From a checkpoint of a small self-supervised image encoder.
Training: soap at rate 0.0029, 6600 steps.
Rows from block 5, named by matrix and row number. Each number is 200 + 30 x the weight over its row's rms, rounded and kept within 0 to 999. All counts start at 0. After the name is the row's rms in percent of the matrix's.
# pw: pointwise conv (model.blocks.5.pw.weight, 384x384x1x1), inputs 0-127
pw.224,105,261,221,198,180,219,132,193,243,198,230,164,240,180,224,242,193,247,281,237,179,242,193,206,176,215,211,204,183,233,200,200,160,195,174,195,207,229,218,177,211,233,278,212,200,156,170,207,234,228,205,168,197,223,207,192,174,213,146,225,227,191,198,188,199,212,188,212,178,222,193,250,219,204,211,188,202,176,234,183,164,212,174,200,234,154,197,221,144,246,183,187,236,214,170,225,191,200,149,207,210,164,200,225,221,271,222,164,205,160,169,268,162,191,237,168,243,235,258,246,168,201,240,200,169,245,226,162,181
pw.225,106,222,200,226,230,165,169,181,222,191,239,189,188,231,234,212,180,195,243,215,209,175,205,190,187,198,215,204,173,194,174,214,204,232,174,189,224,207,203,210,193,200,174,247,170,190,181,230,116,197,187,193,175,229,239,262,182,178,238,163,177,179,168,186,177,242,236,175,197,173,155,182,207,200,171,211,177,185,192,203,186,276,171,261,186,152,212,150,179,211,189,258,226,198,182,195,151,240,172,237,195,200,213,170,212,254,211,216,195,205,238,212,208,178,199,205,193,210,180,214,206,180,161,190,185,184,167,156,189
pw.226,095,242,196,213,183,195,166,161,202,211,170,176,254,207,141,169,198,205,225,227,219,202,184,143,209,174,174,164,173,196,188,132,176,180,218,149,194,223,218,231,244,168,220,148,150,250,220,182,197,191,243,265,203,218,214,140,189,190,218,195,216,146,234,235,198,158,208,225,187,175,101,213,159,185,212,148,174,229,222,185,152,170,203,199,130,186,167,159,137,236,218,224,171,184,188,242,197,195,177,189,188,201,194,206,220,212,234,178,164,225,199,215,176,215,244,203,220,154,189,179,188,159,230,187,156,242,179,181,162
pw.227,097,257,231,201,161,234,178,168,275,198,219,205,196,179,239,170,211,168,174,218,207,251,209,214,157,253,163,199,169,215,164,189,153,188,177,148,303,157,228,182,199,208,220,216,244,222,232,181,199,232,218,247,172,197,209,198,226,168,189,194,185,172,287,190,175,190,167,202,160,209,182,208,195,161,311,190,224,140,240,214,130,226,166,168,250,240,177,214,185,108,229,187,214,189,175,193,218,138,215,185,147,218,190,184,237,194,188,202,162,185,148,187,177,159,145,249,175,192,181,176,194,209,220,229,198,182,182,156,200
pw.228,105,214,183,208,165,207,172,203,199,183,185,219,198,212,177,180,212,203,173,154,211,241,191,174,202,200,199,173,205,247,218,179,181,212,210,244,170,188,167,191,227,231,253,163,229,144,205,178,210,190,171,211,190,179,210,219,201,196,214,203,218,231,211,229,179,198,208,144,251,165,187,221,165,215,216,229,187,164,239,209,205,140,219,177,206,252,203,211,147,152,154,199,141,211,171,215,195,205,158,215,234,178,153,216,299,201,230,211,189,229,243,213,201,200,211,216,234,250,276,192,188,177,237,179,212,174,237,189,232
pw.229,095,187,179,181,115,219,217,186,156,235,174,193,171,174,207,169,176,250,224,231,211,189,224,162,258,225,220,190,198,181,261,178,201,118,208,249,219,194,198,271,275,254,190,247,199,201,204,185,193,212,197,156,192,231,227,203,168,189,205,211,226,261,197,189,271,193,170,205,236,216,188,232,215,195,268,205,205,185,189,197,217,189,176,142,213,213,196,138,200,199,203,186,192,170,184,191,196,194,226,151,266,190,205,171,227,161,217,201,261,177,178,260,195,215,202,258,195,179,211,218,157,189,176,220,229,169,180,173,208
pw.230,099,223,163,129,143,266,232,219,196,230,220,219,243,198,222,221,181,194,160,232,180,163,240,199,165,213,211,171,182,225,202,197,187,236,210,203,224,222,185,154,271,230,137,222,244,231,194,196,179,224,241,197,175,170,161,143,214,174,180,213,155,190,265,190,228,284,208,192,186,176,171,152,179,206,158,207,232,175,235,195,191,172,219,245,202,219,218,150,242,186,195,199,185,254,185,207,190,180,143,163,217,252,201,235,262,143,237,205,206,240,212,253,184,226,252,206,218,168,222,195,213,150,212,249,208,206,201,193,215
pw.231,093,190,186,200,205,172,208,150,235,179,233,201,170,201,224,224,191,215,190,203,207,158,179,180,249,270,225,211,189,237,188,187,197,198,159,186,231,168,191,168,212,298,262,157,204,162,213,185,131,201,201,277,162,256,193,185,258,226,138,214,172,159,207,194,182,227,228,215,162,250,151,200,213,190,201,230,180,234,174,219,171,146,208,191,221,196,245,211,217,231,221,168,152,130,169,199,249,251,170,216,207,208,215,208,179,202,221,258,197,210,209,221,219,240,190,132,199,157,190,186,210,166,173,162,194,243,186,194,215
pw.232,103,248,201,197,146,184,238,186,159,250,178,206,196,131,193,183,221,208,186,186,197,275,173,185,214,178,220,236,194,212,170,195,201,239,236,226,187,165,199,130,216,161,164,198,237,177,162,192,206,212,156,245,244,250,260,144,157,193,198,184,174,250,225,193,168,221,187,245,162,207,153,149,177,216,200,175,237,178,235,199,231,246,241,194,259,203,168,154,174,210,190,230,239,207,190,186,202,181,190,169,266,199,232,184,159,199,206,220,237,213,193,186,199,205,233,164,214,216,171,173,206,209,258,223,283,172,186,178,191
pw.233,113,197,199,204,276,176,205,197,224,169,176,205,149,203,230,204,171,195,269,199,207,185,214,191,179,183,204,207,176,196,231,236,184,180,151,226,216,195,170,195,221,172,121,177,145,229,209,202,183,197,201,181,270,202,244,226,202,175,158,215,230,189,174,229,206,258,198,218,211,173,255,193,230,201,217,203,205,168,223,183,177,183,209,218,206,179,178,193,200,203,225,138,172,194,188,172,208,160,226,182,223,184,234,127,189,236,262,182,183,197,223,229,242,225,160,160,245,275,209,208,190,169,238,155,242,177,217,166,244
pw.234,100,236,182,229,187,218,170,234,192,148,169,234,175,226,222,201,252,142,186,165,193,163,198,217,169,234,205,174,206,162,223,230,216,215,219,208,205,199,210,170,200,209,197,155,250,202,187,188,157,197,180,253,185,209,181,180,221,223,181,208,179,213,291,222,224,218,141,220,202,194,240,150,202,165,197,178,179,194,221,218,211,208,179,163,166,252,247,173,222,182,179,183,280,245,216,243,245,178,205,240,195,175,191,179,209,167,224,203,247,198,180,205,166,230,217,196,201,194,271,157,155,182,175,174,191,244,236,228,204
pw.235,103,215,183,215,175,210,185,174,264,214,195,240,218,210,233,204,214,248,269,201,152,187,229,223,188,180,152,222,207,201,229,222,245,191,200,231,166,163,212,175,207,174,193,165,251,181,232,197,203,233,237,211,267,181,156,183,174,226,208,213,238,209,241,203,207,212,214,192,211,203,245,223,218,150,221,208,210,220,233,219,216,245,213,200,197,152,217,241,185,256,229,176,252,201,206,211,195,239,181,231,212,161,215,216,226,186,185,276,223,178,172,213,174,216,192,146,210,185,228,185,176,167,286,208,185,189,209,182,197
pw.236,108,206,212,214,223,182,219,189,174,218,237,207,223,163,210,205,214,201,243,187,158,203,203,203,224,152,205,184,244,197,196,151,232,172,201,181,185,227,237,179,207,206,214,147,214,220,274,248,235,251,162,225,189,192,161,221,301,211,175,262,219,227,214,212,258,176,226,202,201,192,191,230,175,221,172,191,213,224,215,129,235,183,202,182,202,212,218,185,197,240,178,188,155,231,176,212,198,183,183,167,140,214,162,158,181,218,194,207,262,334,212,265,248,183,200,175,211,144,259,287,211,195,226,195,230,166,189,193,218
pw.237,101,260,162,224,152,186,225,198,167,160,175,190,209,181,237,229,188,187,116,186,261,269,200,193,227,172,235,218,184,166,171,205,168,200,214,207,183,125,203,247,179,158,209,175,175,169,165,208,221,175,205,254,197,217,171,182,149,164,202,160,169,182,221,192,185,200,266,235,219,153,186,208,209,205,229,218,212,186,206,237,171,191,176,201,171,235,157,183,213,182,233,200,176,215,162,200,245,179,218,178,197,153,196,187,206,198,235,203,173,260,181,157,235,147,203,212,210,213,180,246,200,184,221,191,235,235,222,172,179
pw.238,108,204,191,171,211,232,231,242,183,183,206,156,208,161,184,207,227,212,226,197,207,240,197,206,232,192,204,206,188,191,183,191,173,194,184,201,204,224,175,185,228,172,228,196,176,214,194,188,202,184,176,180,225,264,172,195,169,182,258,205,199,185,239,212,174,234,207,173,188,186,247,195,188,210,239,153,252,161,224,175,186,151,194,187,194,214,174,222,205,266,199,200,184,203,158,244,150,206,178,159,152,200,207,193,210,185,173,155,192,171,216,180,233,218,182,167,216,245,188,206,201,182,206,204,146,156,260,170,190
pw.239,101,200,204,189,264,175,212,172,226,178,190,169,207,193,214,180,190,166,183,192,196,251,194,187,200,187,200,212,185,153,175,217,179,246,212,196,235,184,210,203,261,167,209,198,201,190,171,232,214,207,174,157,243,179,178,218,197,219,195,186,177,186,167,204,189,174,197,215,162,200,213,211,237,224,201,193,188,160,155,171,177,159,245,207,251,190,219,220,137,270,224,213,198,168,209,153,197,291,230,193,217,177,215,229,177,190,180,184,185,233,292,211,223,196,177,176,230,268,211,226,205,154,214,196,187,154,173,202,184
pw.240,090,203,178,193,226,181,244,177,192,181,149,225,150,147,232,182,203,189,220,167,212,188,176,168,198,183,145,214,194,196,198,155,153,211,219,134,197,223,167,233,243,126,180,197,245,166,228,239,236,193,171,206,193,198,211,163,170,216,229,178,178,202,229,198,238,193,204,151,180,168,231,199,172,227,209,225,173,207,183,172,170,150,175,139,233,215,191,221,192,187,177,178,198,215,223,203,197,211,214,165,151,225,178,189,137,99,205,212,228,320,197,231,204,188,199,262,227,212,167,163,243,195,196,202,231,160,193,212,218
pw.241,089,210,217,177,231,197,248,208,180,222,187,176,207,166,184,170,206,155,170,174,191,251,193,199,183,289,208,210,171,188,216,184,211,177,251,164,258,182,176,242,228,147,182,231,198,196,194,160,258,149,204,176,180,165,225,269,172,157,189,164,173,188,194,176,205,243,153,212,178,199,225,192,191,186,199,216,244,156,249,222,178,207,183,200,199,258,209,144,205,165,199,177,198,173,180,152,204,167,179,163,170,185,180,252,198,170,218,168,185,209,249,222,169,212,226,186,163,214,208,172,187,207,189,158,180,184,247,196,243
pw.242,097,188,206,184,156,170,247,194,178,215,261,208,199,202,203,169,197,193,209,215,209,222,227,177,207,251,217,215,193,216,175,185,187,212,192,217,210,168,164,177,229,174,218,167,183,181,231,193,226,208,209,169,164,208,168,273,185,175,263,232,229,174,227,175,228,215,189,225,191,240,144,216,158,221,144,245,209,162,247,206,219,148,245,188,200,164,235,176,221,188,200,200,170,217,163,190,205,181,210,197,194,174,194,222,136,179,173,209,176,203,163,195,169,278,219,179,210,208,172,142,233,218,210,231,173,279,263,221,199
pw.243,105,198,244,184,190,235,236,159,198,178,195,188,127,201,217,164,210,198,197,167,282,203,189,214,220,177,268,200,180,197,233,176,164,242,180,176,243,213,179,188,204,181,259,203,193,131,228,218,250,188,212,256,201,233,181,163,184,219,177,194,241,181,214,147,185,271,183,208,180,185,235,173,168,169,185,242,185,166,196,208,208,181,219,146,257,199,177,200,169,167,180,217,190,234,172,213,225,206,209,214,216,180,214,178,205,169,199,183,223,191,215,147,206,177,214,162,165,158,207,201,189,211,212,166,180,223,184,162,220
pw.244,100,171,200,211,198,229,183,212,211,168,143,234,178,206,235,196,194,206,205,159,146,166,185,250,199,173,194,190,195,197,200,223,210,193,181,193,219,191,222,193,205,162,174,230,180,158,94,200,216,192,215,218,222,197,231,197,196,229,243,208,231,164,233,213,203,140,221,194,192,180,193,217,121,166,252,211,162,176,235,214,189,215,182,216,220,221,183,175,215,201,188,188,275,215,208,220,207,171,197,210,215,237,210,224,158,178,232,193,183,146,191,178,227,205,223,154,226,262,204,180,164,155,234,191,180,172,174,200,228
pw.245,103,183,189,243,263,179,173,136,163,212,173,191,214,209,216,235,186,211,194,176,249,224,200,145,185,193,192,159,193,184,215,219,186,188,188,290,240,175,214,206,233,187,143,184,229,212,267,177,153,180,144,219,201,191,231,178,167,193,165,197,176,199,190,221,242,195,243,194,191,199,176,213,213,220,160,162,190,211,169,172,196,236,183,188,150,247,262,143,151,264,182,213,194,171,220,259,243,246,205,193,211,182,255,180,130,199,190,222,214,219,238,202,231,173,237,244,253,209,191,166,175,176,214,135,174,184,210,187,194
pw.246,080,113,161,186,219,135,215,255,109,182,181,225,196,217,197,158,154,182,168,198,186,176,198,192,256,243,258,238,226,219,201,200,212,200,237,209,183,167,168,197,225,189,194,154,156,211,214,243,194,219,169,180,215,176,193,181,193,164,202,209,220,174,178,214,157,237,189,158,182,195,200,207,207,210,172,196,213,266,169,200,213,218,187,149,217,199,224,138,197,295,212,238,219,249,229,163,214,203,148,205,198,135,168,222,226,212,210,145,210,140,257,153,178,230,178,168,294,188,175,225,202,171,160,205,219,197,203,214,235
pw.247,111,201,138,175,187,230,185,184,171,217,215,167,207,214,201,172,196,217,232,176,155,181,209,172,218,194,185,159,220,166,192,247,205,189,193,173,181,194,146,213,194,216,241,221,144,172,202,163,233,247,225,187,209,218,197,186,194,225,202,239,229,176,188,217,194,249,218,285,218,254,221,157,217,170,176,200,166,207,232,153,197,206,265,210,263,239,176,203,191,140,220,217,179,183,205,172,233,192,244,178,307,177,226,206,189,205,218,170,160,196,237,195,224,255,189,210,213,197,169,241,203,193,283,183,172,201,146,178,220
pw.248,093,235,226,219,213,223,305,179,218,176,157,188,185,213,244,222,174,217,196,199,241,172,267,211,191,181,199,197,211,207,219,193,185,169,154,128,192,179,169,192,207,190,182,222,160,193,261,202,254,196,197,193,192,216,162,198,215,164,191,181,212,161,221,171,217,182,177,201,209,160,178,186,185,144,215,189,102,96,245,120,190,177,168,150,261,203,206,230,181,193,238,231,247,162,204,196,187,215,204,183,124,196,114,179,144,226,177,208,193,193,221,192,219,189,197,219,182,221,248,170,190,184,217,206,223,172,182,195,216
pw.249,098,206,216,232,169,208,254,197,237,191,238,193,205,178,197,207,162,209,202,250,179,226,161,231,172,200,163,207,223,209,157,160,228,157,210,189,183,229,189,218,161,166,175,174,189,242,234,256,164,182,164,191,205,198,166,193,204,164,225,216,235,197,209,220,186,251,193,240,225,186,239,172,160,185,173,211,207,250,198,128,179,205,217,181,270,175,223,213,185,216,199,195,195,188,203,190,182,207,146,179,217,201,220,248,173,176,217,143,200,187,271,248,189,277,137,153,204,221,231,212,182,221,249,210,153,237,205,182,202