Weights of a small self-supervised image encoder.
Model: 2.23M parameters, 32-pixel images, arch convmixer, activation relu, patch size 4, widths [384].
Training: soap at rate 0.0029, 6600 steps.
Rows from block 2, named by matrix and row number. Each number is 128 + 24 x the weight over the matrix's rms, rounded and kept within 0 to 255. All counts start at 0. Numbers have three digits each.
# dw: depthwise 7x7 conv (model.blocks.2.dw.weight, 384x1x7x7, trained with AdamW), a 7x7 kernel
dw.170:133130123123132130133132118135130134131129130126129136128126134124124255109099136135129132180173133127134130119136137122131126130130136131134131136
dw.171:155121144142110119132111137139129121123134147117125148104099174138145148088123188086140095163139092136189121151115092133114104086136148148164119120
dw.172:153148159122146124159164126123119103136154147115124121123118124125122141215124143139125127091129126115119165121099088100106136142136124111134167127
dw.173:157124142164144143151122151110122126098149153138103133086093142136106103213146148081124149112142154123115129121128150141112117131145138124124124141
dw.174:108118116119125112118104142107113096112126101106108111117086112109098140105102109109088110150124098126098112140089108136108119096113110090076091110
dw.175:166134130131139123142110153146128103135164133147158076102136119156088107183153102146096164135056104151137138114146130109134141161141110149132117154
dw.176:156118131101113153152110112154129140119102159118119108109112136123092094213119118135090138111165111114118132137093115102139112120126145137098134150
dw.177:148106149107150115121148149117092148132116112140103113146121131132160142171151118120099164086020123127126129116149148122137135118145149141148153138
dw.178:129134123123138119131146121114134119128131120126123148128123123122117179255196114118135126118143135131126127144112137130117138143122125133127115128
dw.179:130126137125136128131136126130134131134123128128127132124133137132129114092255126114124121133116146135129124123130141139116114129130124126118126132
dw.180:122128137114143117144122121132126121130124129121111132121121125132122125255118133133117120120104122122134138132135137124129124121132124117134135129
dw.181:127118114118145141178120128158103120137158174159112190194149098118111099108129158135092111122134155153107129121091149115099158141145122134134107131
dw.182:153174147124139128114150112170161120173111137136104082111105133139173064103146147143123137124157103131119114152115144100149178154130172161155112139
dw.183:113084108106113096093123119098128124117104099114115117084109112129127080113062129106106132081054113099105104103123124111105128087128114109119118090
dw.184:141140119125133115126142117130129119116122128137118077147124126148129202226166098148114135126124123146116129139093147115143119136111145098125108134
dw.185:137126137115122119155139131126156142135119122135167053158140135112135206069203155123131137146170122129119128131125139100141135145129114128141129143
dw.186:111151172144114146129119120126172138104146143109182073133150130166104081119095084136106103069096133139117142111092135118139109137109134148149124145
dw.187:135143128171166140114107147120100159124143131142089210179127128142152168095100132112120138121134104120126129107159141134125106155130145142133124151
dw.188:108102114099133086090112117129138142105070107133131118140142108107117160106143127102115114148127109116099092127146107125117093085114111107118117072
dw.189:144141124120154138119148132139129123135128133116132147144135117136146144255134131156108141121133127127118151122136105135123129149112115129118142122
dw.190:124120123126133116153125103145140122131136135140127101179108145127137172104173191125128105129177098112108165125113094136118161124158117158124124169
dw.191:125118123122127119125118140118124127130120113135114106113133118126117115000084129132119133105093122123112127120134123125123128119137106121125132115
dw.192:101133125122133124108142141127122130149116129124125161161129127118130190255169137115121124146150117126127132114136115148116136143126130144102146121
dw.193:149155131209131185163117162170153178118126136128156141153148140161133157131121143154131104127119135151139136143141150131145145117140112130148129157
dw.194:144133138122117139119114146113134115134152128140155173122138127149146183192123148116126140202177124138145138087164135140127116159124132119159110144
dw.195:145145162145161130139130143136118143140124118139128129142140132153131169181133145142110127119115103116107135098123108110129122125112110094108110124
dw.196:140115141125123130148132125113122137112140108137140205110134132135110165238090140129125122127112129118131122152123154131126130130135130124125141134
dw.197:129122142121126116122138135140132110126133126140127235079125141118117081062206131132117112120139135136133125123131127136123132131127133137131139126
dw.198:117134128103123135130124132118126125115129127120120100111127127101117119255125130131131123132140130121133139142124112122132127132137130139124130144
dw.199:129132136122137126124136122119130135126133123134140145096141128119125114073255120122115128119122108129143129123127135123133134129131118151123141128
dw.200:112152112158144150102128121140170125117095098105150154144147136090121161154146169143106107154178177163156100159128162146124110111124151134092149089
dw.201:116135134119130137122133122136128133127120125135134114140135121116128114248065130141125122139087138125129132119137088124118117128125128118132124131
dw.202:141166107088087127147121112132138133151121148164100133126124158156154136092108161134144150157085156163125132120167180173124098121150127154149122155
dw.203:132121115161129140109123127106143094139149123121132032102139130133134155160136128135111142050049088122105130109125160132107103140122139140111145135
dw.204:091132141129140139111134106122164135131126143146107149107123135133133103232121119134140121154233126127121123126137144122152124107122114135137127102
dw.205:113145099148122084108118147116163134135118153109129128093120122143105188184126110165177145117113120144145144094128101132138140130162118140163094129
dw.206:131132122143126138140144130111134118113123131131142170091123123123137154229050113121120123122179070102129131133130136127128141143133120137112137109
dw.207:115114092116078106105132144132110127112146122131108151141120133115125109122143107128135134135132121145164124133152154138125135134184164196222134135
dw.208:124113127123119145111128142119134128112131127119132177106119124117139144231124105126120134126123111142118129107115113132109117146111118115132111115
dw.209:137128124128126119132135132138133113115139132135145104109147135133124143116255117125123136181091119164135133113136135132118133138115126138111146116
dw.210:118140124156126116118181142146174140128167173148155138163146169105107090068092091099119117115136121120127126136141137103132124101121138149132103118
dw.211:139123130146099139143114102156163139115098119131105221122128131129127186203145122116147111126159162146146126130119133123109143132162152109134118125
dw.212:151137146169149164130136150114154132110144126135139109118135132167113096070073105135155128144118101150148157134112136138130146164159132163145121171
dw.213:148103118143136117114114105102113134144132130119181201159146128092139131120191122124087100133123118150127099156119128112143107125108107102113132134
dw.214:140144143113101140123113103144116105151136126146140093136176104154139111210127119140107137167097142143140148129148111164165099136111145114147117114
dw.215:135120119145140133135137134136149139127122115136134187148126136126138165224178138125137128090061101129135145116136103140129139131141110137125130120
dw.216:136127110135115148143121127124117119133135110124115174124138120113111020226120107145123112097142144136136130119138132114138135116123128127131122140
dw.217:139106100124109117105138151122131130117130124145120181151151106165121104196119126090127136139101087099090123142114146096135117149127128121124117110
dw.218:129135131129131123134135115142115132121148115112082093105106116103142194189126145120126177164155155146118136111132142163114103144134123119135108128
dw.219:131114133138114138138141141114147120137122126106113139137108130126162173238087125132144131102156110138131123117130113142121117134117138113125133145
dw.220:088129118119123138116135122123136127125115120142108115153130120124097098198082111120098136097205090124115146126125115154125149128145142137119135137
dw.221:137135126133130140144121126120130123135124134127121144135114138139131134255159115120122139137130122142120130128111136128130148144133128142145149125
dw.222:102133140119128103131116131107060113114135114110113039073111119113115101113124119110129140116144109115130141102130145117143144136124153128125130138
dw.223:115112110102113127112116140117109119129127122110104112075108106101093075105050088125128103095065086107119118109118095121114119139122121119122122128
dw.224:123120133129127117124114130129121139116131134115110120125123110132165227192237173129131114143162132108126119124130133127131119118142111130137127122
dw.225:143120132136147123146135124138104138137128128141134095132112119136143067226115137141144140163063102138121153130133128116122123129122111123123129121
dw.226:131150137154152136113113125104110142130129126161130130144122135163116111140255137097139131104129151102118136135129093135153144113141139119140125126
dw.227:135119124128101146105129137094120133119127143113122134124121136135100104065113102122118120077000084128102137119120130125135135152136125117127136120
dw.228:100139122134120135106131121091113101134089101147129132115107141152169184165125137129156149132130143164119144149140161135146164172152143180139175107
dw.229:108146131111135122126125128123131121142114124136122088125135128107102159255151123130136137121054110135136131129129114135133134126136119127132112136
dw.230:115132118138119111133133126133111124136120139130143131135128119126109124255087139139128139137107142109126131121131142141136139133121126142119122128
dw.231:109130144116116147127122136107159149111126133121171154114131125133143191246161142140126123172131137115150122124143130144136126146139121126140140136
dw.232:166118173157124122179143129156160124149148116122129143149138111145141180170196167163138141145130115160128127122146123157130132128124140155130135168
dw.233:150148139132116153141131141130134120122158168117104135122110150134129210178174147141128118131161150105119137143109164132131156156124171142154109139
dw.234:121143119106108126133134115145136108125128117130117160142120144146150161255152111138107107142135153133118143156170115133143140136120157138134138113
dw.235:113111109118117115109114109120107123124108115112099125108112114107118102191115116112115103088097106105122118109116108109110105090109095104114100101
dw.236:117099110085099132096103125095073113113098094105074064081078126117121124120103117097100116146125154134127116131119132129113103121140122136123122134
dw.237:174148137125116127116148138137125120126148168131131103096128082179168156137120073080166136119145106110119156132133106104120099143142118132133107119
dw.238:126147128119102137135131111112128126122116114110122121126117092114165206215151141116141113138182147109138111102127159141126109120137134143102135107
dw.239:124132135107135119125143120117106147103122123125096147154145136112127088122216147112147109084180186109142133150101119156115139107124118119107139113
dw.240:075136161138131158124105128125141111134153146127124145099143150141108074134105176140114100128189095157110102111115151148122168154163130159168146135
dw.241:110123092142135124128112120092126114117125103115088204150139136115112117157145156148102099118102125116137116129127099134125130122114135098138133113
dw.242:130122123138128139129123130126140123124135124125121133122129126130129249046103129131132129054177134125134128125119140123126135130129123136135126133
dw.243:138122114121140121126126121131119124118122129114144112120112130123114198248163114129129129109103112137131133124123111117126132117116119132126132121
dw.244:107164127131100095137133096110092112143115099126035098110085089135130069143104100128137107113129155137140156129117151121132127137144140142145144132
dw.245:141144130138114121123129139151117128119124124127138116112146125132132073255126131128126129108120131132128125114116134127114121109130129123137138115
dw.246:132132131148124139123137134146122103148137131107125153169109146183115183188191167157165134138151122147147123152133156122128118127136137137140161109
dw.247:119130132139131124160161144131141132146135138138115186098133143137133111194177157127167130185120161136135136159125123137127152169147155151179143139
dw.248:131127114138154133101107129122095112104127113138134150119111127107162189170133149150120112100123096082136125098108105099111106128109090114111122096
dw.249:119129153144149145116099129135113147166130093076115161143129134112082100173139168124088120108116117140140145120105130126102126105097112083107126086
dw.250:103128114143123129129107122091109139122128104120105120135125121106137084209175124128133122107105152116141112111133131124123115132151126131147111156
dw.251:102108133132130135150125112099119149145132126083119144161133135070074064099161185167085132100135135146161105122092118150124141105092101143150127125
dw.252:121153115100152110145132120141110149138105120148134033138157135149114086023128146126118107115087127151111120166125150142128133118128129135138139124
dw.253:120164128129138129123127126122141127131141131121130137127112149122117140255153134128127120116117126106134138143128115123146131131143121129122131123
dw.254:135135130117133131134143120137126121127123124140122109127125138139118147255130115132133133115192119138129118129125136125115130150132126143130135135
dw.255:092111122112112125105127112106111128110105104118136151123126118110098165173070093100113125089095105127122112119123099107118120110129116092118097111
dw.256:139102112106091150127137113101106104127132118114103099100127100126130099126069102110161115146195110148117122117154129143157129119150142152153139143
dw.257:120153127148157146148155157150144158117141121137096091080131152164145082160095113130144136096122140127148140139154156154151123142145144163157144153
dw.258:130117121099144118154131104115124105143111090138123082136133171090089104130184164148103111105113126134141144102120132111151185123120141128139137145
dw.259:138127127113111132135128133115126111137129132110147136111118113127140100225100111118115131128070121127123126114111114108117123174164110176155131156
dw.260:137131114133101105114128115118122128142128104113119109063108109112152123210168114130135157150192166134146127125144122136165122125141148153116122113
dw.261:148159132152173116168118134158136116141125134128156185135125119133125125097166082142132137114149118132104121124126118104113108113110093085120089122
dw.262:106119110103109109121120103119114121121099112122113145100126110114132116210119103105118137148140132122101115134118129118128116117117138117131108101
dw.263:144149136137133139162120158155128138127107147155165146145121149168192066159126153143164139167137138130149150143122103160103125138166133150125127121
dw.264:112134130117110132123120123142130129128126133120128113123109145128133117104196124132119141121255157118136124111107126121131118124144122121127139118
dw.265:100122100099099141102121124105098141130133123132101110125080116144115056114118124101122150106157110114148130111156136140126140157156151128188144113
dw.266:126132131127135123124128128112149129129128124126122182116122128135122128255141137137126123107128127113110141134131143126133119111140138142125110137
dw.267:141151128160161134102144117127111132162116090143112200147182118138104100108111148143144121098083112123087152106115128115119138119149126113106138108
dw.268:133119143131113134131116120114103117135121133126076049097107121122104089138039105120144140111106093120113128127125135103108135135124129122143126133
dw.269:113107100079091121104121114120081126115118118100104108108103107134124143151149113104132116155168110137139151133125167145126116158142171158141124133
dw.270:153139126099125132122132136139120139100121150123136136124111106123133132147164116092154160185070122132109136141138095124109108121145132111141120112
dw.271:120119130131132147117118120138104109136142135146093040104112169151158164198209145155106145125110130121116112121131141139129117124153128112127152120
dw.272:125136105114112118142134114119100135125113110125091088105105133114132019098083116127108112112079129115121124117119100126116123129114100129129130125
dw.273:137132147140130143146142131152143137141112141157163172143155154146166050061162147108118152135131142141140160138139154141149134129157142130137130153
dw.274:141135123148149161140112131149141135108118097151138151155136124117106110187150119104102124107103115113137137120098090111098102132114096074088105145
dw.275:168119142132146148151130142098154124143137141140175160144137128116144162126134155120134149136114173118142152112155115141139149151180138138121162180
dw.276:146145158128143137133138132114131148133124140135149169122132127127159151197228149150136124122119148103119130126163136142130138122141136143133144131
dw.277:137118120089109092123108099168145141128112094135154076099125093105138092136119107104148134158105096149143122166124080129117121154110137086088169119
dw.278:114137111118115119127125121136124136123126147140114105141142155120138095232177118134130120121180156120127144122111124128119126133105144113109129132
dw.279:128117127141121106156130138123125121132147132151113112159129136123138211105214183111145113088084155101129117113135129130114138123124133125117132134
dw.280:094149133155122133126131112136124122159115136146161134075094132106122148153042116123158120165089137146121128141109149130120102110113137100111096122
dw.281:112123165146111103137129102146152128120148145118126185125104107146148145161068080111145172139101145143125120161126117144145134103127145116120143160
dw.282:124120147108099107108129125105111110132112132131114093065106122148148106181052078095144119119110113106106143134131111120120121133115138115130099104
dw.283:142135123144165129156149141139121150146153138152115123103156148126124116211107137177137106150113154117156123119155106157129122163139124149120121172
dw.284:118128119133134117129128125082120140150132114115122179112128125121119150255118145142115113114141127114123125106123130123124129125124106132134131126
dw.285:135111128122122121115105094130094085084131117098087081117120081112110082177142077105113118127105119099099126087125103108106105118140099136118126126
dw.286:132131112110140124135121128143124101149127150114107111157099112139132153213116131120124147133207123112108133122119150120137123148149138139142144141